config = dict(
    arch='mlp',
    model='image classifier',
    dataset='stained colorectal tissue patches (NCT-CRC-HE-100K)',
    train_examples=45211,
    image_size=40,
    crop_scale_min=1,
    horizontal_flip=True,
    rotation_deg=5,
    targets=['tissue'],
    num_classes=9,
    layers=10,
    norm='rmsnorm',
    norm_position='pre',
    activation='squared_relu',
    mlp_ratio=4,
    inner_norm=True,
    drop_path=0.1,
    width=384,
    label_smoothing=0.05,
    loss='cross_entropy',
    init='lecun_normal',
    residual_init='zero_last',
    optimizer='muon',
    muon_scale='original',
    lr=0.02,
    momentum=0.95,
    nesterov=True,
    orthogonalizer='newton_schulz_5',
    adamw_lr_other_params=0.0019,
    steps=35500,
    batch_size=128,
    epochs=100.5,
    lr_schedule='cosine',
    final_lr_fraction=0.05,
    warmup_steps=1060,
    weight_decay=0.02,
    adamw_weight_decay_other_params=0.05,
)
Rows from block 4 of a small image classifier, named by matrix and row number. Rows with one number belong to one neuron. Each number is 200 + 20 x the weight over its row's rms, rounded and kept within 0 to 999. All counts start at 0.
After each neuron's rows are labels from the 100 images, of 14976, where the neuron reaches its highest value: "responds to" is what is common among them. Only what is clearly more common there than usual is listed. The data: stained colorectal tissue patches (NCT-CRC-HE-100K).
# fc1: MLP up (model.blocks.4.mlp.fc1.weight, 1536x384), inputs 110-164
# fc2: MLP down (model.blocks.4.mlp.fc2.weight, 384x1536, transposed), outputs 110-164

fc1.410,168,180,238,197,200,191,166,212,185,174,223,182,177,211,219,211,196,191,204,181,188,170,206,229,173,190,198,189,186,211,166,203,170,210,201,197,206,204,175,194,222,220,202,209,205,183,194,196,210,177,187,227,181,224,203
fc2.410,177,174,208,157,218,211,185,156,232,196,211,215,198,200,201,184,190,165,214,181,172,187,222,200,169,212,211,239,168,180,204,208,201,181,219,170,190,213,198,201,195,200,209,200,183,207,223,223,196,187,186,197,219,239,205
responds to: tissue: smooth muscle; tissue: debris

fc1.564,217,170,181,197,189,219,191,209,189,212,214,184,211,190,178,158,229,199,215,191,177,177,172,214,158,202,212,227,202,222,216,220,216,201,223,203,217,177,202,208,192,221,186,202,239,195,175,218,216,203,201,194,190,226,174
fc2.564,205,182,215,141,224,217,211,191,237,174,210,239,184,216,207,208,170,156,225,180,171,213,207,203,190,169,209,225,200,209,215,176,212,186,192,179,177,168,226,200,209,203,236,205,143,244,222,194,189,221,188,186,224,189,196
responds to: tissue: smooth muscle; tissue: debris

fc1.538,224,166,204,204,180,200,207,215,176,193,164,221,194,167,198,200,197,151,210,186,192,189,220,221,182,214,169,192,185,227,200,215,175,182,191,187,225,168,202,185,221,221,188,207,171,149,190,201,217,177,228,216,230,206,199
fc2.538,215,198,179,176,213,178,194,216,164,217,198,202,215,186,200,194,198,200,183,206,179,190,212,217,215,208,197,214,194,207,235,203,191,215,220,195,210,161,229,179,187,179,225,182,217,209,229,207,166,208,183,182,169,204,206
responds to: tissue: debris; tissue: adipose tissue

fc1.581,202,179,194,200,187,207,180,228,223,192,167,211,205,211,224,185,225,209,206,212,243,187,161,196,222,206,197,207,230,201,217,199,194,214,183,194,200,199,253,184,190,213,184,216,210,208,214,197,197,175,199,223,205,181,219
fc2.581,225,203,197,179,188,210,180,194,196,210,204,192,211,193,215,215,187,195,204,210,193,191,180,209,190,198,213,182,213,215,174,154,217,193,224,200,214,190,153,163,197,196,182,183,171,189,214,196,218,196,155,211,199,194,210
responds to: tissue: normal colon mucosa; tissue: mucus

fc1.251,212,238,228,203,183,223,222,192,206,198,238,203,225,203,236,211,201,190,201,206,220,212,164,213,216,224,212,213,179,200,226,189,219,189,180,164,215,197,212,210,161,169,229,191,227,196,176,182,212,179,214,181,203,201,196
fc2.251,220,183,188,245,220,165,199,186,199,186,253,235,204,196,193,163,212,208,192,214,217,214,190,205,190,188,214,180,195,210,164,206,220,221,216,215,200,209,183,218,177,171,211,171,239,203,190,196,197,210,216,227,207,213,191
responds to: tissue: adipose tissue

fc1.577,230,194,190,210,214,186,177,245,210,205,190,204,208,233,195,162,210,214,193,180,196,206,169,199,223,205,197,192,201,236,183,230,212,208,201,227,190,215,214,221,249,201,219,201,177,188,210,193,197,204,190,215,224,211,161
fc2.577,229,206,225,174,208,204,196,211,183,202,215,200,193,185,185,201,153,135,194,189,202,200,218,199,173,189,209,216,208,141,178,188,199,170,207,227,196,184,204,184,195,196,151,210,196,223,216,185,202,196,212,207,183,216,212
responds to: tissue: cancer-associated stroma

fc1.374,213,197,209,199,195,221,171,203,235,156,194,214,203,199,185,246,188,211,201,174,190,218,215,229,192,178,199,193,173,205,157,186,193,223,158,199,178,191,209,205,187,195,182,212,203,213,179,183,220,206,203,223,176,177,215
fc2.374,204,226,217,196,179,161,234,195,223,180,216,186,237,186,174,204,177,221,192,201,227,222,167,208,156,196,183,194,247,224,216,203,199,189,211,196,156,219,193,202,197,208,212,191,204,211,224,229,186,181,195,184,193,191,196
responds to: tissue: normal colon mucosa

fc1.333,226,238,198,183,212,199,190,165,194,171,222,189,214,205,224,195,199,168,201,215,214,207,168,177,208,233,212,167,227,217,192,161,211,197,194,239,238,189,194,193,190,158,232,197,170,221,162,234,204,195,222,182,235,202,209
fc2.333,197,199,177,219,196,207,235,186,210,231,263,222,167,185,210,192,217,204,220,182,164,199,173,190,203,190,212,209,196,205,220,223,209,208,227,196,184,224,199,204,178,213,247,190,209,176,195,172,211,209,211,225,163,200,208
responds to: tissue: adipose tissue

fc1.180,206,207,229,168,233,183,215,177,194,167,167,207,191,189,212,188,198,192,210,202,203,207,182,202,179,163,212,207,199,199,193,201,181,202,240,194,205,218,206,181,202,194,193,209,224,253,231,189,214,182,203,198,189,206,195
fc2.180,209,197,205,244,176,182,196,216,181,191,226,206,197,214,198,190,219,210,179,174,213,178,172,206,198,217,205,175,193,156,203,174,209,181,200,197,216,230,210,204,180,241,217,196,201,204,196,199,221,188,194,178,221,187,219
responds to: tissue: adipose tissue; tissue: smooth muscle

fc1.627,191,218,187,188,198,222,225,196,172,187,202,191,208,223,200,205,219,183,146,216,176,188,203,200,192,223,238,172,172,173,182,224,199,184,177,213,203,206,183,222,177,255,215,165,201,190,220,176,193,172,189,191,214,186,198
fc2.627,192,179,223,219,194,197,223,182,245,193,221,205,173,196,211,183,177,219,207,227,209,199,230,170,204,230,194,216,198,185,199,185,205,181,205,196,184,198,179,190,207,192,196,185,190,221,244,190,170,180,186,180,223,186,188
responds to: tissue: smooth muscle

fc1.486,202,169,212,185,173,189,188,186,170,174,210,223,217,192,204,206,221,232,177,200,178,199,205,205,213,157,205,151,206,217,203,216,202,216,180,224,221,189,199,237,206,177,214,195,198,188,188,200,203,171,188,233,207,191,200
fc2.486,213,195,203,221,228,189,232,199,214,193,217,212,187,195,200,193,168,228,189,237,216,203,222,183,217,240,187,217,204,192,199,217,178,207,201,198,191,224,200,218,216,182,195,170,181,214,221,193,169,198,188,197,199,196,195
responds to: tissue: debris; tissue: normal colon mucosa

fc1.759,189,180,194,202,194,188,190,222,221,175,201,222,200,163,209,206,182,203,162,184,196,208,162,240,221,207,232,237,198,161,228,193,186,169,220,212,190,181,191,197,228,173,185,213,189,214,215,250,250,165,218,183,204,192,192
fc2.759,189,228,206,223,220,210,183,236,193,207,195,167,202,188,218,190,236,196,230,188,221,170,231,167,182,201,189,216,161,230,152,234,223,225,200,188,193,212,185,186,201,204,229,196,196,207,214,174,210,196,203,228,190,189,232
responds to: tissue: mucus

fc1.145,209,161,214,197,156,185,225,185,198,205,213,220,207,202,212,170,212,207,212,204,196,217,227,198,223,219,180,210,194,191,213,225,201,204,170,187,194,168,197,208,197,207,220,188,226,201,227,204,179,214,221,197,214,176,158
fc2.145,195,217,210,228,228,197,219,219,193,175,207,198,206,185,150,224,176,199,185,210,195,218,195,184,175,202,269,210,186,215,228,202,207,167,139,201,188,176,200,208,184,186,184,187,220,183,182,227,201,190,217,223,198,226,192
responds to: tissue: normal colon mucosa

fc1.112,230,218,173,265,208,184,177,226,232,212,185,211,184,190,233,227,185,215,209,221,197,194,221,233,203,173,216,193,197,170,220,195,178,212,188,176,195,203,177,200,191,170,229,205,190,215,203,144,202,211,188,180,178,197,201
fc2.112,208,192,238,194,189,215,208,228,205,211,193,225,180,207,191,185,197,149,181,213,201,178,191,229,205,160,203,210,195,206,156,184,212,208,184,227,183,197,190,215,216,210,171,200,211,194,221,211,174,219,185,235,243,197,190
responds to: tissue: smooth muscle

fc1.309,194,205,239,188,222,169,192,200,191,206,222,236,205,224,191,194,207,191,149,214,209,182,184,212,199,174,200,204,186,190,207,196,188,139,199,216,202,193,195,206,207,194,193,165,177,197,162,213,182,201,193,177,196,205,189
fc2.309,199,175,208,200,172,182,179,175,192,245,213,215,173,194,170,189,193,182,199,211,178,192,197,217,192,206,197,199,222,148,199,205,231,226,208,148,173,188,233,209,213,191,213,204,220,205,212,200,203,214,195,160,242,161,176
responds to: tissue: tumour epithelium

fc1.461,221,160,204,205,156,209,151,205,217,219,224,197,225,201,182,179,233,229,250,191,202,166,169,193,194,201,206,201,199,192,219,210,175,203,170,226,228,195,187,226,206,210,185,165,180,200,228,222,207,184,199,223,208,200,170
fc2.461,203,235,198,169,185,227,165,180,192,181,216,233,206,188,215,222,211,198,206,192,195,188,186,212,205,189,201,234,220,203,229,191,187,206,238,200,184,202,221,171,205,193,210,177,211,214,191,168,180,244,172,158,209,200,208
responds to: tissue: adipose tissue

fc1.453,191,187,205,166,194,215,225,199,190,185,223,225,193,202,197,175,226,216,173,198,157,205,195,193,216,166,194,168,194,219,199,228,208,228,205,198,218,192,181,225,174,169,198,191,179,192,192,220,223,208,191,216,210,215,216
fc2.453,170,213,197,231,212,195,186,185,237,195,193,219,191,224,208,202,168,208,195,243,226,212,199,196,196,245,193,210,203,199,186,194,181,186,168,194,171,170,208,209,198,198,217,195,210,205,232,193,195,212,169,210,205,187,178
responds to: tissue: debris

fc1.264,205,208,204,208,178,206,239,177,174,197,213,192,222,191,163,198,216,194,211,204,150,191,204,202,252,226,209,190,196,226,197,197,189,188,213,228,211,207,184,174,187,215,183,193,188,202,226,220,182,205,206,206,189,208,223
fc2.264,216,176,205,182,192,234,211,227,232,223,214,171,192,183,213,206,197,203,190,208,216,182,183,208,176,203,210,239,195,164,189,218,167,223,207,187,190,189,216,173,175,189,213,196,212,198,203,209,243,236,201,179,227,192,192
responds to: tissue: debris

fc1.134,211,212,219,199,225,227,199,195,175,210,243,166,230,246,196,205,208,228,187,207,204,225,198,170,206,201,182,200,213,175,185,166,212,212,176,183,208,194,196,221,194,182,189,197,176,225,186,188,176,220,206,217,217,217,227
fc2.134,217,195,197,203,175,180,206,218,231,180,225,232,198,228,210,201,157,195,217,156,194,198,191,182,209,141,174,234,143,233,219,212,211,181,185,203,204,225,185,185,195,198,205,172,187,181,213,234,223,216,199,203,219,180,211
responds to: tissue: lymphocytes

fc1.663,220,200,197,181,174,206,209,199,174,238,173,216,191,201,205,185,254,184,201,191,227,183,201,193,178,180,176,171,202,216,196,149,199,205,180,188,211,211,199,189,198,190,218,170,245,185,192,183,210,232,208,209,175,185,207
fc2.663,198,234,171,187,199,206,185,178,191,255,161,202,206,188,223,217,237,179,184,183,190,213,211,204,192,229,167,175,185,234,209,145,191,191,188,234,237,249,172,174,189,182,209,175,187,201,195,168,178,206,219,203,193,184,211
responds to: tissue: debris

fc1.383,196,175,204,198,198,223,214,213,219,230,220,179,173,188,194,189,182,210,207,220,232,185,219,197,203,216,181,173,187,192,179,190,220,214,219,207,211,199,178,176,215,189,238,213,179,187,206,211,185,192,206,213,202,201,214
fc2.383,168,204,209,206,211,168,201,186,194,188,187,198,216,229,184,205,211,213,221,203,172,196,188,210,226,187,168,227,166,205,207,214,195,200,182,217,220,199,226,231,206,208,219,189,190,211,200,172,210,178,188,203,197,191,209
responds to: tissue: debris

fc1.394,226,177,196,197,186,170,199,233,213,158,223,197,201,189,190,206,240,190,200,202,215,210,239,216,202,204,189,194,194,195,184,223,212,179,196,203,229,164,222,207,173,190,197,189,180,207,172,211,176,190,208,193,186,185,183
fc2.394,203,202,213,185,172,165,182,176,196,201,219,229,209,204,172,177,162,200,184,217,210,235,166,187,204,180,192,179,216,204,175,198,196,215,190,196,207,211,210,187,181,172,174,220,223,215,206,192,196,212,193,201,166,193,181
responds to: tissue: normal colon mucosa

fc1.107,190,196,200,200,231,178,221,216,192,191,201,193,176,225,208,190,214,180,203,165,175,185,174,210,178,216,173,196,146,206,195,183,218,190,185,201,181,156,212,207,206,231,223,180,178,195,215,162,186,210,193,235,198,199,190
fc2.107,234,163,228,213,185,209,210,186,210,185,243,226,202,193,183,177,202,198,233,224,231,194,216,211,216,158,229,244,208,133,200,208,226,216,224,189,194,182,212,165,198,193,174,233,223,214,231,211,218,181,169,180,213,198,202
responds to: tissue: lymphocytes

fc1.454,204,185,204,208,210,203,185,226,212,189,176,226,217,198,224,183,227,194,181,217,236,188,176,199,220,209,198,198,209,193,196,190,197,216,184,192,192,207,243,200,181,202,196,214,190,202,231,210,207,178,196,220,212,209,204
fc2.454,207,211,180,181,177,228,196,180,200,197,215,183,203,185,217,210,191,188,189,229,193,192,186,211,183,187,205,186,208,225,193,163,226,191,219,198,201,205,171,190,208,221,197,188,186,178,214,194,217,218,167,214,204,172,229
responds to: tissue: mucus

fc1.435,179,180,199,127,233,186,241,181,217,187,185,219,237,204,169,221,214,231,198,209,207,200,187,224,204,198,206,179,192,182,220,185,163,180,182,177,153,197,166,171,189,235,192,222,213,233,143,225,223,227,222,194,177,181,182
fc2.435,212,164,202,211,149,231,187,176,199,254,185,171,214,206,226,207,200,188,192,198,220,197,200,178,187,168,209,207,202,209,188,197,204,204,201,211,206,184,238,171,194,171,224,164,195,208,216,221,217,186,227,193,208,218,178
responds to: tissue: lymphocytes

fc1.729,194,202,200,170,207,245,201,184,208,232,204,221,195,176,217,209,204,235,206,208,212,206,213,190,202,221,202,200,214,217,177,172,188,214,201,196,214,205,178,205,200,180,197,191,164,179,198,169,211,174,187,191,192,224,193
fc2.729,217,162,218,206,207,195,194,182,155,176,222,216,189,196,185,208,215,190,212,196,210,214,227,204,195,190,207,198,189,194,184,216,167,197,183,213,182,184,182,159,198,196,191,204,180,233,162,212,171,217,187,182,150,202,164
responds to: tissue: lymphocytes

fc1.71,242,191,165,219,189,201,231,174,222,248,189,237,206,222,204,202,186,206,189,228,208,206,222,194,226,201,244,192,216,180,183,186,213,180,189,211,207,186,200,191,198,195,197,213,214,153,222,202,237,176,221,187,180,204,226
fc2.71,180,214,230,205,202,197,172,211,165,188,210,203,190,170,200,165,205,203,217,205,158,162,164,224,168,218,197,212,227,224,218,203,176,206,204,187,182,207,203,212,214,218,196,170,188,211,173,187,208,220,215,218,220,197,233
responds to: tissue: lymphocytes

fc1.501,191,181,207,209,211,219,213,203,187,193,182,160,230,208,222,191,203,220,228,194,196,191,200,195,186,172,186,209,216,187,224,202,215,213,191,218,207,202,221,183,201,213,212,216,208,187,205,187,190,194,184,213,187,234,193
fc2.501,233,197,225,171,203,201,204,225,228,198,239,226,171,215,203,189,188,188,243,180,202,183,184,203,199,175,244,242,178,191,211,170,219,167,217,163,184,178,207,216,202,189,192,175,167,235,227,204,207,217,190,203,254,190,212
responds to: tissue: smooth muscle

fc1.10,209,193,179,231,195,213,217,214,221,189,207,177,192,214,193,179,167,238,216,219,225,191,196,146,213,199,172,188,196,213,200,185,213,188,184,206,195,186,206,185,170,181,204,214,209,199,189,187,208,212,208,196,171,197,171
fc2.10,205,177,197,176,197,205,210,206,186,183,220,180,172,196,189,223,208,180,219,216,189,208,226,193,220,218,206,222,213,215,224,155,171,169,152,205,197,170,173,239,193,178,212,216,199,211,215,203,171,215,177,214,242,186,197
responds to: tissue: debris

fc1.289,215,215,194,211,226,212,217,218,179,204,225,205,205,190,206,225,228,180,206,179,180,194,208,188,208,201,199,170,154,184,196,176,222,214,173,252,191,185,168,190,188,243,183,225,222,219,191,198,201,190,199,226,167,225,226
fc2.289,220,165,195,217,181,189,203,172,228,196,209,213,175,230,189,205,166,180,199,213,207,206,202,218,193,182,198,222,244,195,195,174,176,220,221,167,208,182,202,213,184,157,223,185,185,192,200,194,215,208,192,200,256,190,206
responds to: tissue: adipose tissue

fc1.602,213,177,207,207,190,187,200,177,203,209,183,234,214,170,215,210,220,181,180,212,185,213,191,207,185,196,207,181,229,242,211,213,180,217,222,185,207,247,170,204,188,181,228,201,234,213,232,185,207,184,192,218,177,192,183
fc2.602,191,237,228,198,206,215,208,197,165,206,197,238,208,211,227,219,166,221,194,195,226,173,170,242,227,195,189,204,210,174,207,205,179,181,202,198,199,200,207,200,219,187,150,194,183,202,196,188,190,177,176,201,202,206,214
responds to: tissue: cancer-associated stroma

fc1.59,221,175,195,213,183,173,190,153,175,195,182,219,191,197,231,220,226,232,181,205,220,177,192,190,202,185,190,185,212,177,187,207,200,180,232,208,202,183,184,189,200,202,213,174,227,232,209,240,198,209,168,215,207,198,225
fc2.59,205,195,209,202,229,175,181,200,222,173,179,203,176,207,164,201,199,161,182,202,178,201,156,224,165,218,184,237,202,189,196,202,175,217,211,160,203,165,163,214,213,259,209,215,185,184,192,180,213,199,186,197,191,166,199
responds to: tissue: smooth muscle

fc1.675,216,200,206,189,193,229,212,221,224,211,185,208,191,191,197,215,180,191,239,190,238,180,200,182,206,224,192,156,217,227,198,202,194,189,184,207,209,225,167,203,168,182,224,227,228,220,147,197,200,205,233,199,215,165,183
fc2.675,207,236,200,222,226,221,200,198,175,176,176,201,219,223,178,246,162,198,230,200,158,196,211,181,200,160,207,218,189,208,203,178,224,192,198,200,207,174,194,176,193,200,189,192,172,197,264,217,182,187,158,194,204,197,203
responds to: tissue: mucus

fc1.250,199,192,208,171,246,215,199,213,182,216,236,188,206,233,200,178,185,205,217,208,173,146,191,219,201,195,218,218,196,214,185,177,212,227,241,161,197,192,205,199,200,194,212,197,244,214,149,188,222,222,193,223,187,213,217
fc2.250,186,200,192,178,190,196,211,177,202,173,198,222,179,189,202,188,178,193,189,189,209,195,183,223,217,179,165,161,189,235,219,222,201,190,170,180,217,206,221,178,190,174,194,219,208,234,213,266,159,186,225,218,215,195,207
responds to: tissue: mucus

fc1.549,195,210,177,229,195,207,234,217,176,201,176,190,199,197,190,222,211,226,209,219,199,190,194,218,206,193,196,197,208,198,187,222,211,214,189,181,228,199,167,220,205,197,210,235,170,211,216,181,170,204,190,175,187,191,192
fc2.549,174,190,201,205,207,196,219,156,207,213,235,198,219,211,197,183,197,185,193,205,222,215,190,214,204,220,187,199,196,235,217,202,204,191,189,222,204,238,193,184,214,195,194,158,207,219,191,199,191,188,209,222,212,223,208
responds to: tissue: mucus

fc1.94,177,189,222,195,157,207,212,189,251,189,188,200,198,205,224,204,190,175,186,189,224,167,196,174,238,243,210,212,190,191,212,196,215,202,196,193,193,204,215,199,198,212,189,188,180,204,190,224,220,203,188,183,196,189,206
fc2.94,208,202,204,191,191,211,207,199,214,182,208,228,187,203,197,159,239,189,205,225,186,175,177,197,164,209,230,229,211,214,205,179,202,206,219,168,196,206,197,227,193,193,199,190,217,207,219,151,221,220,218,221,195,201,198
responds to: tissue: mucus

fc1.258,218,193,188,213,229,179,164,209,173,200,221,191,194,216,212,214,181,189,221,188,221,173,206,192,219,211,208,209,152,201,207,185,186,209,213,214,197,191,206,193,216,199,185,212,189,207,230,193,220,215,182,220,199,209,178
fc2.258,185,186,193,191,197,202,184,196,211,239,201,191,202,190,218,199,195,210,193,181,199,190,191,226,186,166,158,197,232,178,197,198,194,197,203,180,213,203,214,203,195,219,167,212,181,182,191,197,172,197,235,232,206,194,225
responds to: tissue: tumour epithelium

fc1.724,204,226,218,198,185,167,201,188,202,208,213,217,186,171,221,181,175,224,174,202,174,192,225,188,214,192,189,219,220,201,154,183,197,216,218,212,220,190,198,200,200,187,187,213,170,201,202,227,174,214,206,177,197,211,208
fc2.724,226,217,177,215,213,237,193,210,242,240,211,179,225,211,159,207,211,195,218,203,211,213,142,187,187,192,206,187,167,189,209,212,194,194,164,201,185,250,197,178,198,197,221,211,213,198,201,189,257,170,197,206,231,201,183
responds to: tissue: adipose tissue

fc1.697,215,154,205,221,166,209,211,179,186,207,190,230,207,176,226,188,230,206,184,214,197,234,205,220,207,192,186,197,204,228,232,226,187,230,218,198,189,202,203,208,206,190,222,207,236,209,198,162,188,186,197,190,177,204,179
fc2.697,228,227,218,205,215,199,221,215,198,193,208,212,213,187,171,227,172,237,165,215,221,181,159,190,191,219,239,201,192,190,185,208,167,187,177,214,218,205,213,214,191,200,168,207,201,196,196,217,207,174,215,201,197,200,197
responds to: tissue: lymphocytes; tissue: normal colon mucosa

fc1.654,204,195,210,181,176,146,222,199,186,198,197,215,193,174,193,173,204,208,178,203,190,187,229,180,213,180,210,224,198,204,176,180,180,176,192,207,207,213,212,171,187,224,177,206,192,234,206,160,209,190,178,223,181,196,166
fc2.654,246,202,222,208,211,217,184,200,205,223,231,174,194,184,221,206,206,206,214,202,206,190,176,176,206,185,218,216,200,188,179,217,215,186,210,194,197,196,216,216,236,203,182,232,198,187,196,203,231,215,193,166,189,180,164
responds to: tissue: smooth muscle

fc1.652,199,189,193,209,174,174,208,188,167,205,230,200,204,177,211,157,177,209,195,185,233,177,181,222,220,169,216,204,224,186,207,181,180,216,200,220,174,196,207,205,211,201,155,156,217,170,213,219,189,192,210,210,206,197,222
fc2.652,181,164,179,193,206,211,204,202,194,152,188,215,219,212,173,208,194,248,169,215,219,213,189,191,220,226,202,181,180,241,164,199,184,176,217,193,218,217,190,202,205,171,193,209,180,207,138,209,196,189,202,169,181,190,186
responds to: tissue: normal colon mucosa

fc1.628,202,232,198,197,210,213,165,163,217,185,241,219,228,199,221,213,203,186,216,212,234,199,178,204,202,203,201,162,202,155,213,168,203,203,227,222,202,194,224,199,186,167,203,177,215,190,182,232,197,186,187,215,234,220,199
fc2.628,217,188,178,212,179,213,230,184,221,218,274,204,150,177,217,191,192,185,197,184,176,223,219,187,221,199,200,197,197,255,213,206,216,202,203,200,202,174,200,168,207,223,212,204,203,214,201,222,223,226,219,241,202,217,223
responds to: tissue: adipose tissue

fc1.277,208,174,223,183,183,218,193,195,216,175,232,218,181,161,204,191,196,205,182,203,181,197,244,199,193,193,196,198,220,245,199,220,141,241,216,211,183,205,207,159,218,183,194,179,243,220,222,217,210,175,228,204,190,192,204
fc2.277,214,214,209,177,196,182,188,186,196,220,209,183,198,213,222,221,182,248,176,187,150,203,181,166,189,216,207,185,209,200,201,213,233,197,194,211,198,195,223,233,178,196,211,250,175,208,205,180,178,190,184,234,209,223,217
responds to: tissue: adipose tissue

fc1.529,168,206,199,182,200,225,171,229,191,179,230,182,190,194,199,209,217,191,209,180,166,157,193,221,159,197,180,181,196,225,180,216,190,185,193,213,197,214,187,190,197,234,196,185,209,190,194,202,222,185,177,211,177,231,190
fc2.529,207,151,211,171,215,219,226,165,255,206,219,216,181,211,208,187,195,181,223,176,185,202,219,190,186,205,235,235,190,180,209,182,216,188,207,154,188,175,190,197,211,176,218,221,195,242,233,218,193,176,174,193,232,188,207
responds to: tissue: debris

fc1.324,241,176,209,167,205,175,184,207,188,158,241,224,194,190,215,187,205,160,171,211,222,188,183,195,214,210,200,172,191,234,168,154,194,229,182,213,218,178,219,189,185,187,227,192,181,197,200,231,249,187,197,166,232,227,203
fc2.324,190,213,182,208,186,237,218,141,220,240,235,188,183,211,194,198,199,213,220,198,182,224,171,207,206,201,213,199,194,208,255,214,213,214,236,226,221,197,185,186,214,183,230,215,216,189,207,180,185,209,191,248,192,215,203
responds to: tissue: adipose tissue

fc1.303,210,193,164,168,233,180,174,211,183,185,176,208,221,209,227,172,205,234,219,194,215,220,195,209,205,190,202,190,200,238,218,203,202,218,186,224,203,212,184,195,203,176,209,215,177,218,186,220,170,189,222,203,194,195,188
fc2.303,190,219,198,210,176,236,221,179,189,203,202,205,220,225,179,174,171,197,176,211,164,217,179,220,174,222,208,197,180,229,207,188,230,212,218,152,204,199,212,212,189,190,195,195,175,174,201,218,225,198,159,210,196,226,230
responds to: tissue: mucus

fc1.626,189,201,216,207,183,220,207,176,202,201,210,186,230,212,211,208,198,203,197,222,188,215,182,191,187,186,205,175,195,154,181,207,199,196,222,188,201,205,189,207,211,212,226,179,168,192,183,216,195,240,201,211,180,184,185
fc2.626,224,204,191,212,194,184,208,200,184,239,239,240,222,179,185,190,222,223,200,192,203,184,196,206,195,178,188,214,166,184,215,209,217,188,197,200,192,228,210,193,205,191,215,215,200,178,191,183,206,190,222,178,210,252,184
responds to: tissue: lymphocytes

fc1.473,218,170,204,217,216,206,183,229,207,201,176,225,165,200,219,192,212,215,199,191,247,169,209,218,203,208,229,216,185,175,180,154,220,190,195,200,210,189,199,222,186,237,187,218,201,193,236,193,187,188,203,195,191,184,216
fc2.473,212,175,196,190,180,194,209,189,186,200,227,178,205,217,228,191,183,210,204,204,211,240,203,212,192,186,189,203,179,219,187,176,160,216,224,181,201,181,203,197,214,214,175,171,160,222,172,225,226,208,207,207,190,185,193
responds to: tissue: lymphocytes

fc1.17,208,169,218,238,185,164,226,209,177,216,203,235,212,218,176,197,197,223,166,218,226,235,231,202,204,200,210,213,193,202,207,203,215,220,209,196,193,221,200,195,156,215,256,187,191,196,208,223,190,204,184,183,178,192,192
fc2.17,225,205,208,212,196,184,221,185,190,182,199,200,234,175,198,226,198,166,171,202,213,212,190,211,219,225,178,201,216,223,169,177,197,179,182,209,223,193,168,193,207,199,203,225,237,219,181,207,168,170,200,197,176,158,221
responds to: tissue: cancer-associated stroma

fc1.609,186,193,196,224,207,181,215,226,173,177,191,203,218,205,191,205,174,209,189,215,189,188,182,185,204,186,202,190,171,187,208,184,193,175,189,199,209,177,147,190,190,223,177,190,167,223,242,230,230,190,197,203,209,180,186
fc2.609,213,195,197,148,207,193,209,218,205,220,193,183,209,200,208,188,222,217,199,200,210,195,227,173,199,190,187,227,219,155,195,220,205,183,203,230,212,181,220,173,193,186,177,201,206,192,172,186,213,187,211,204,172,198,178
responds to: tissue: lymphocytes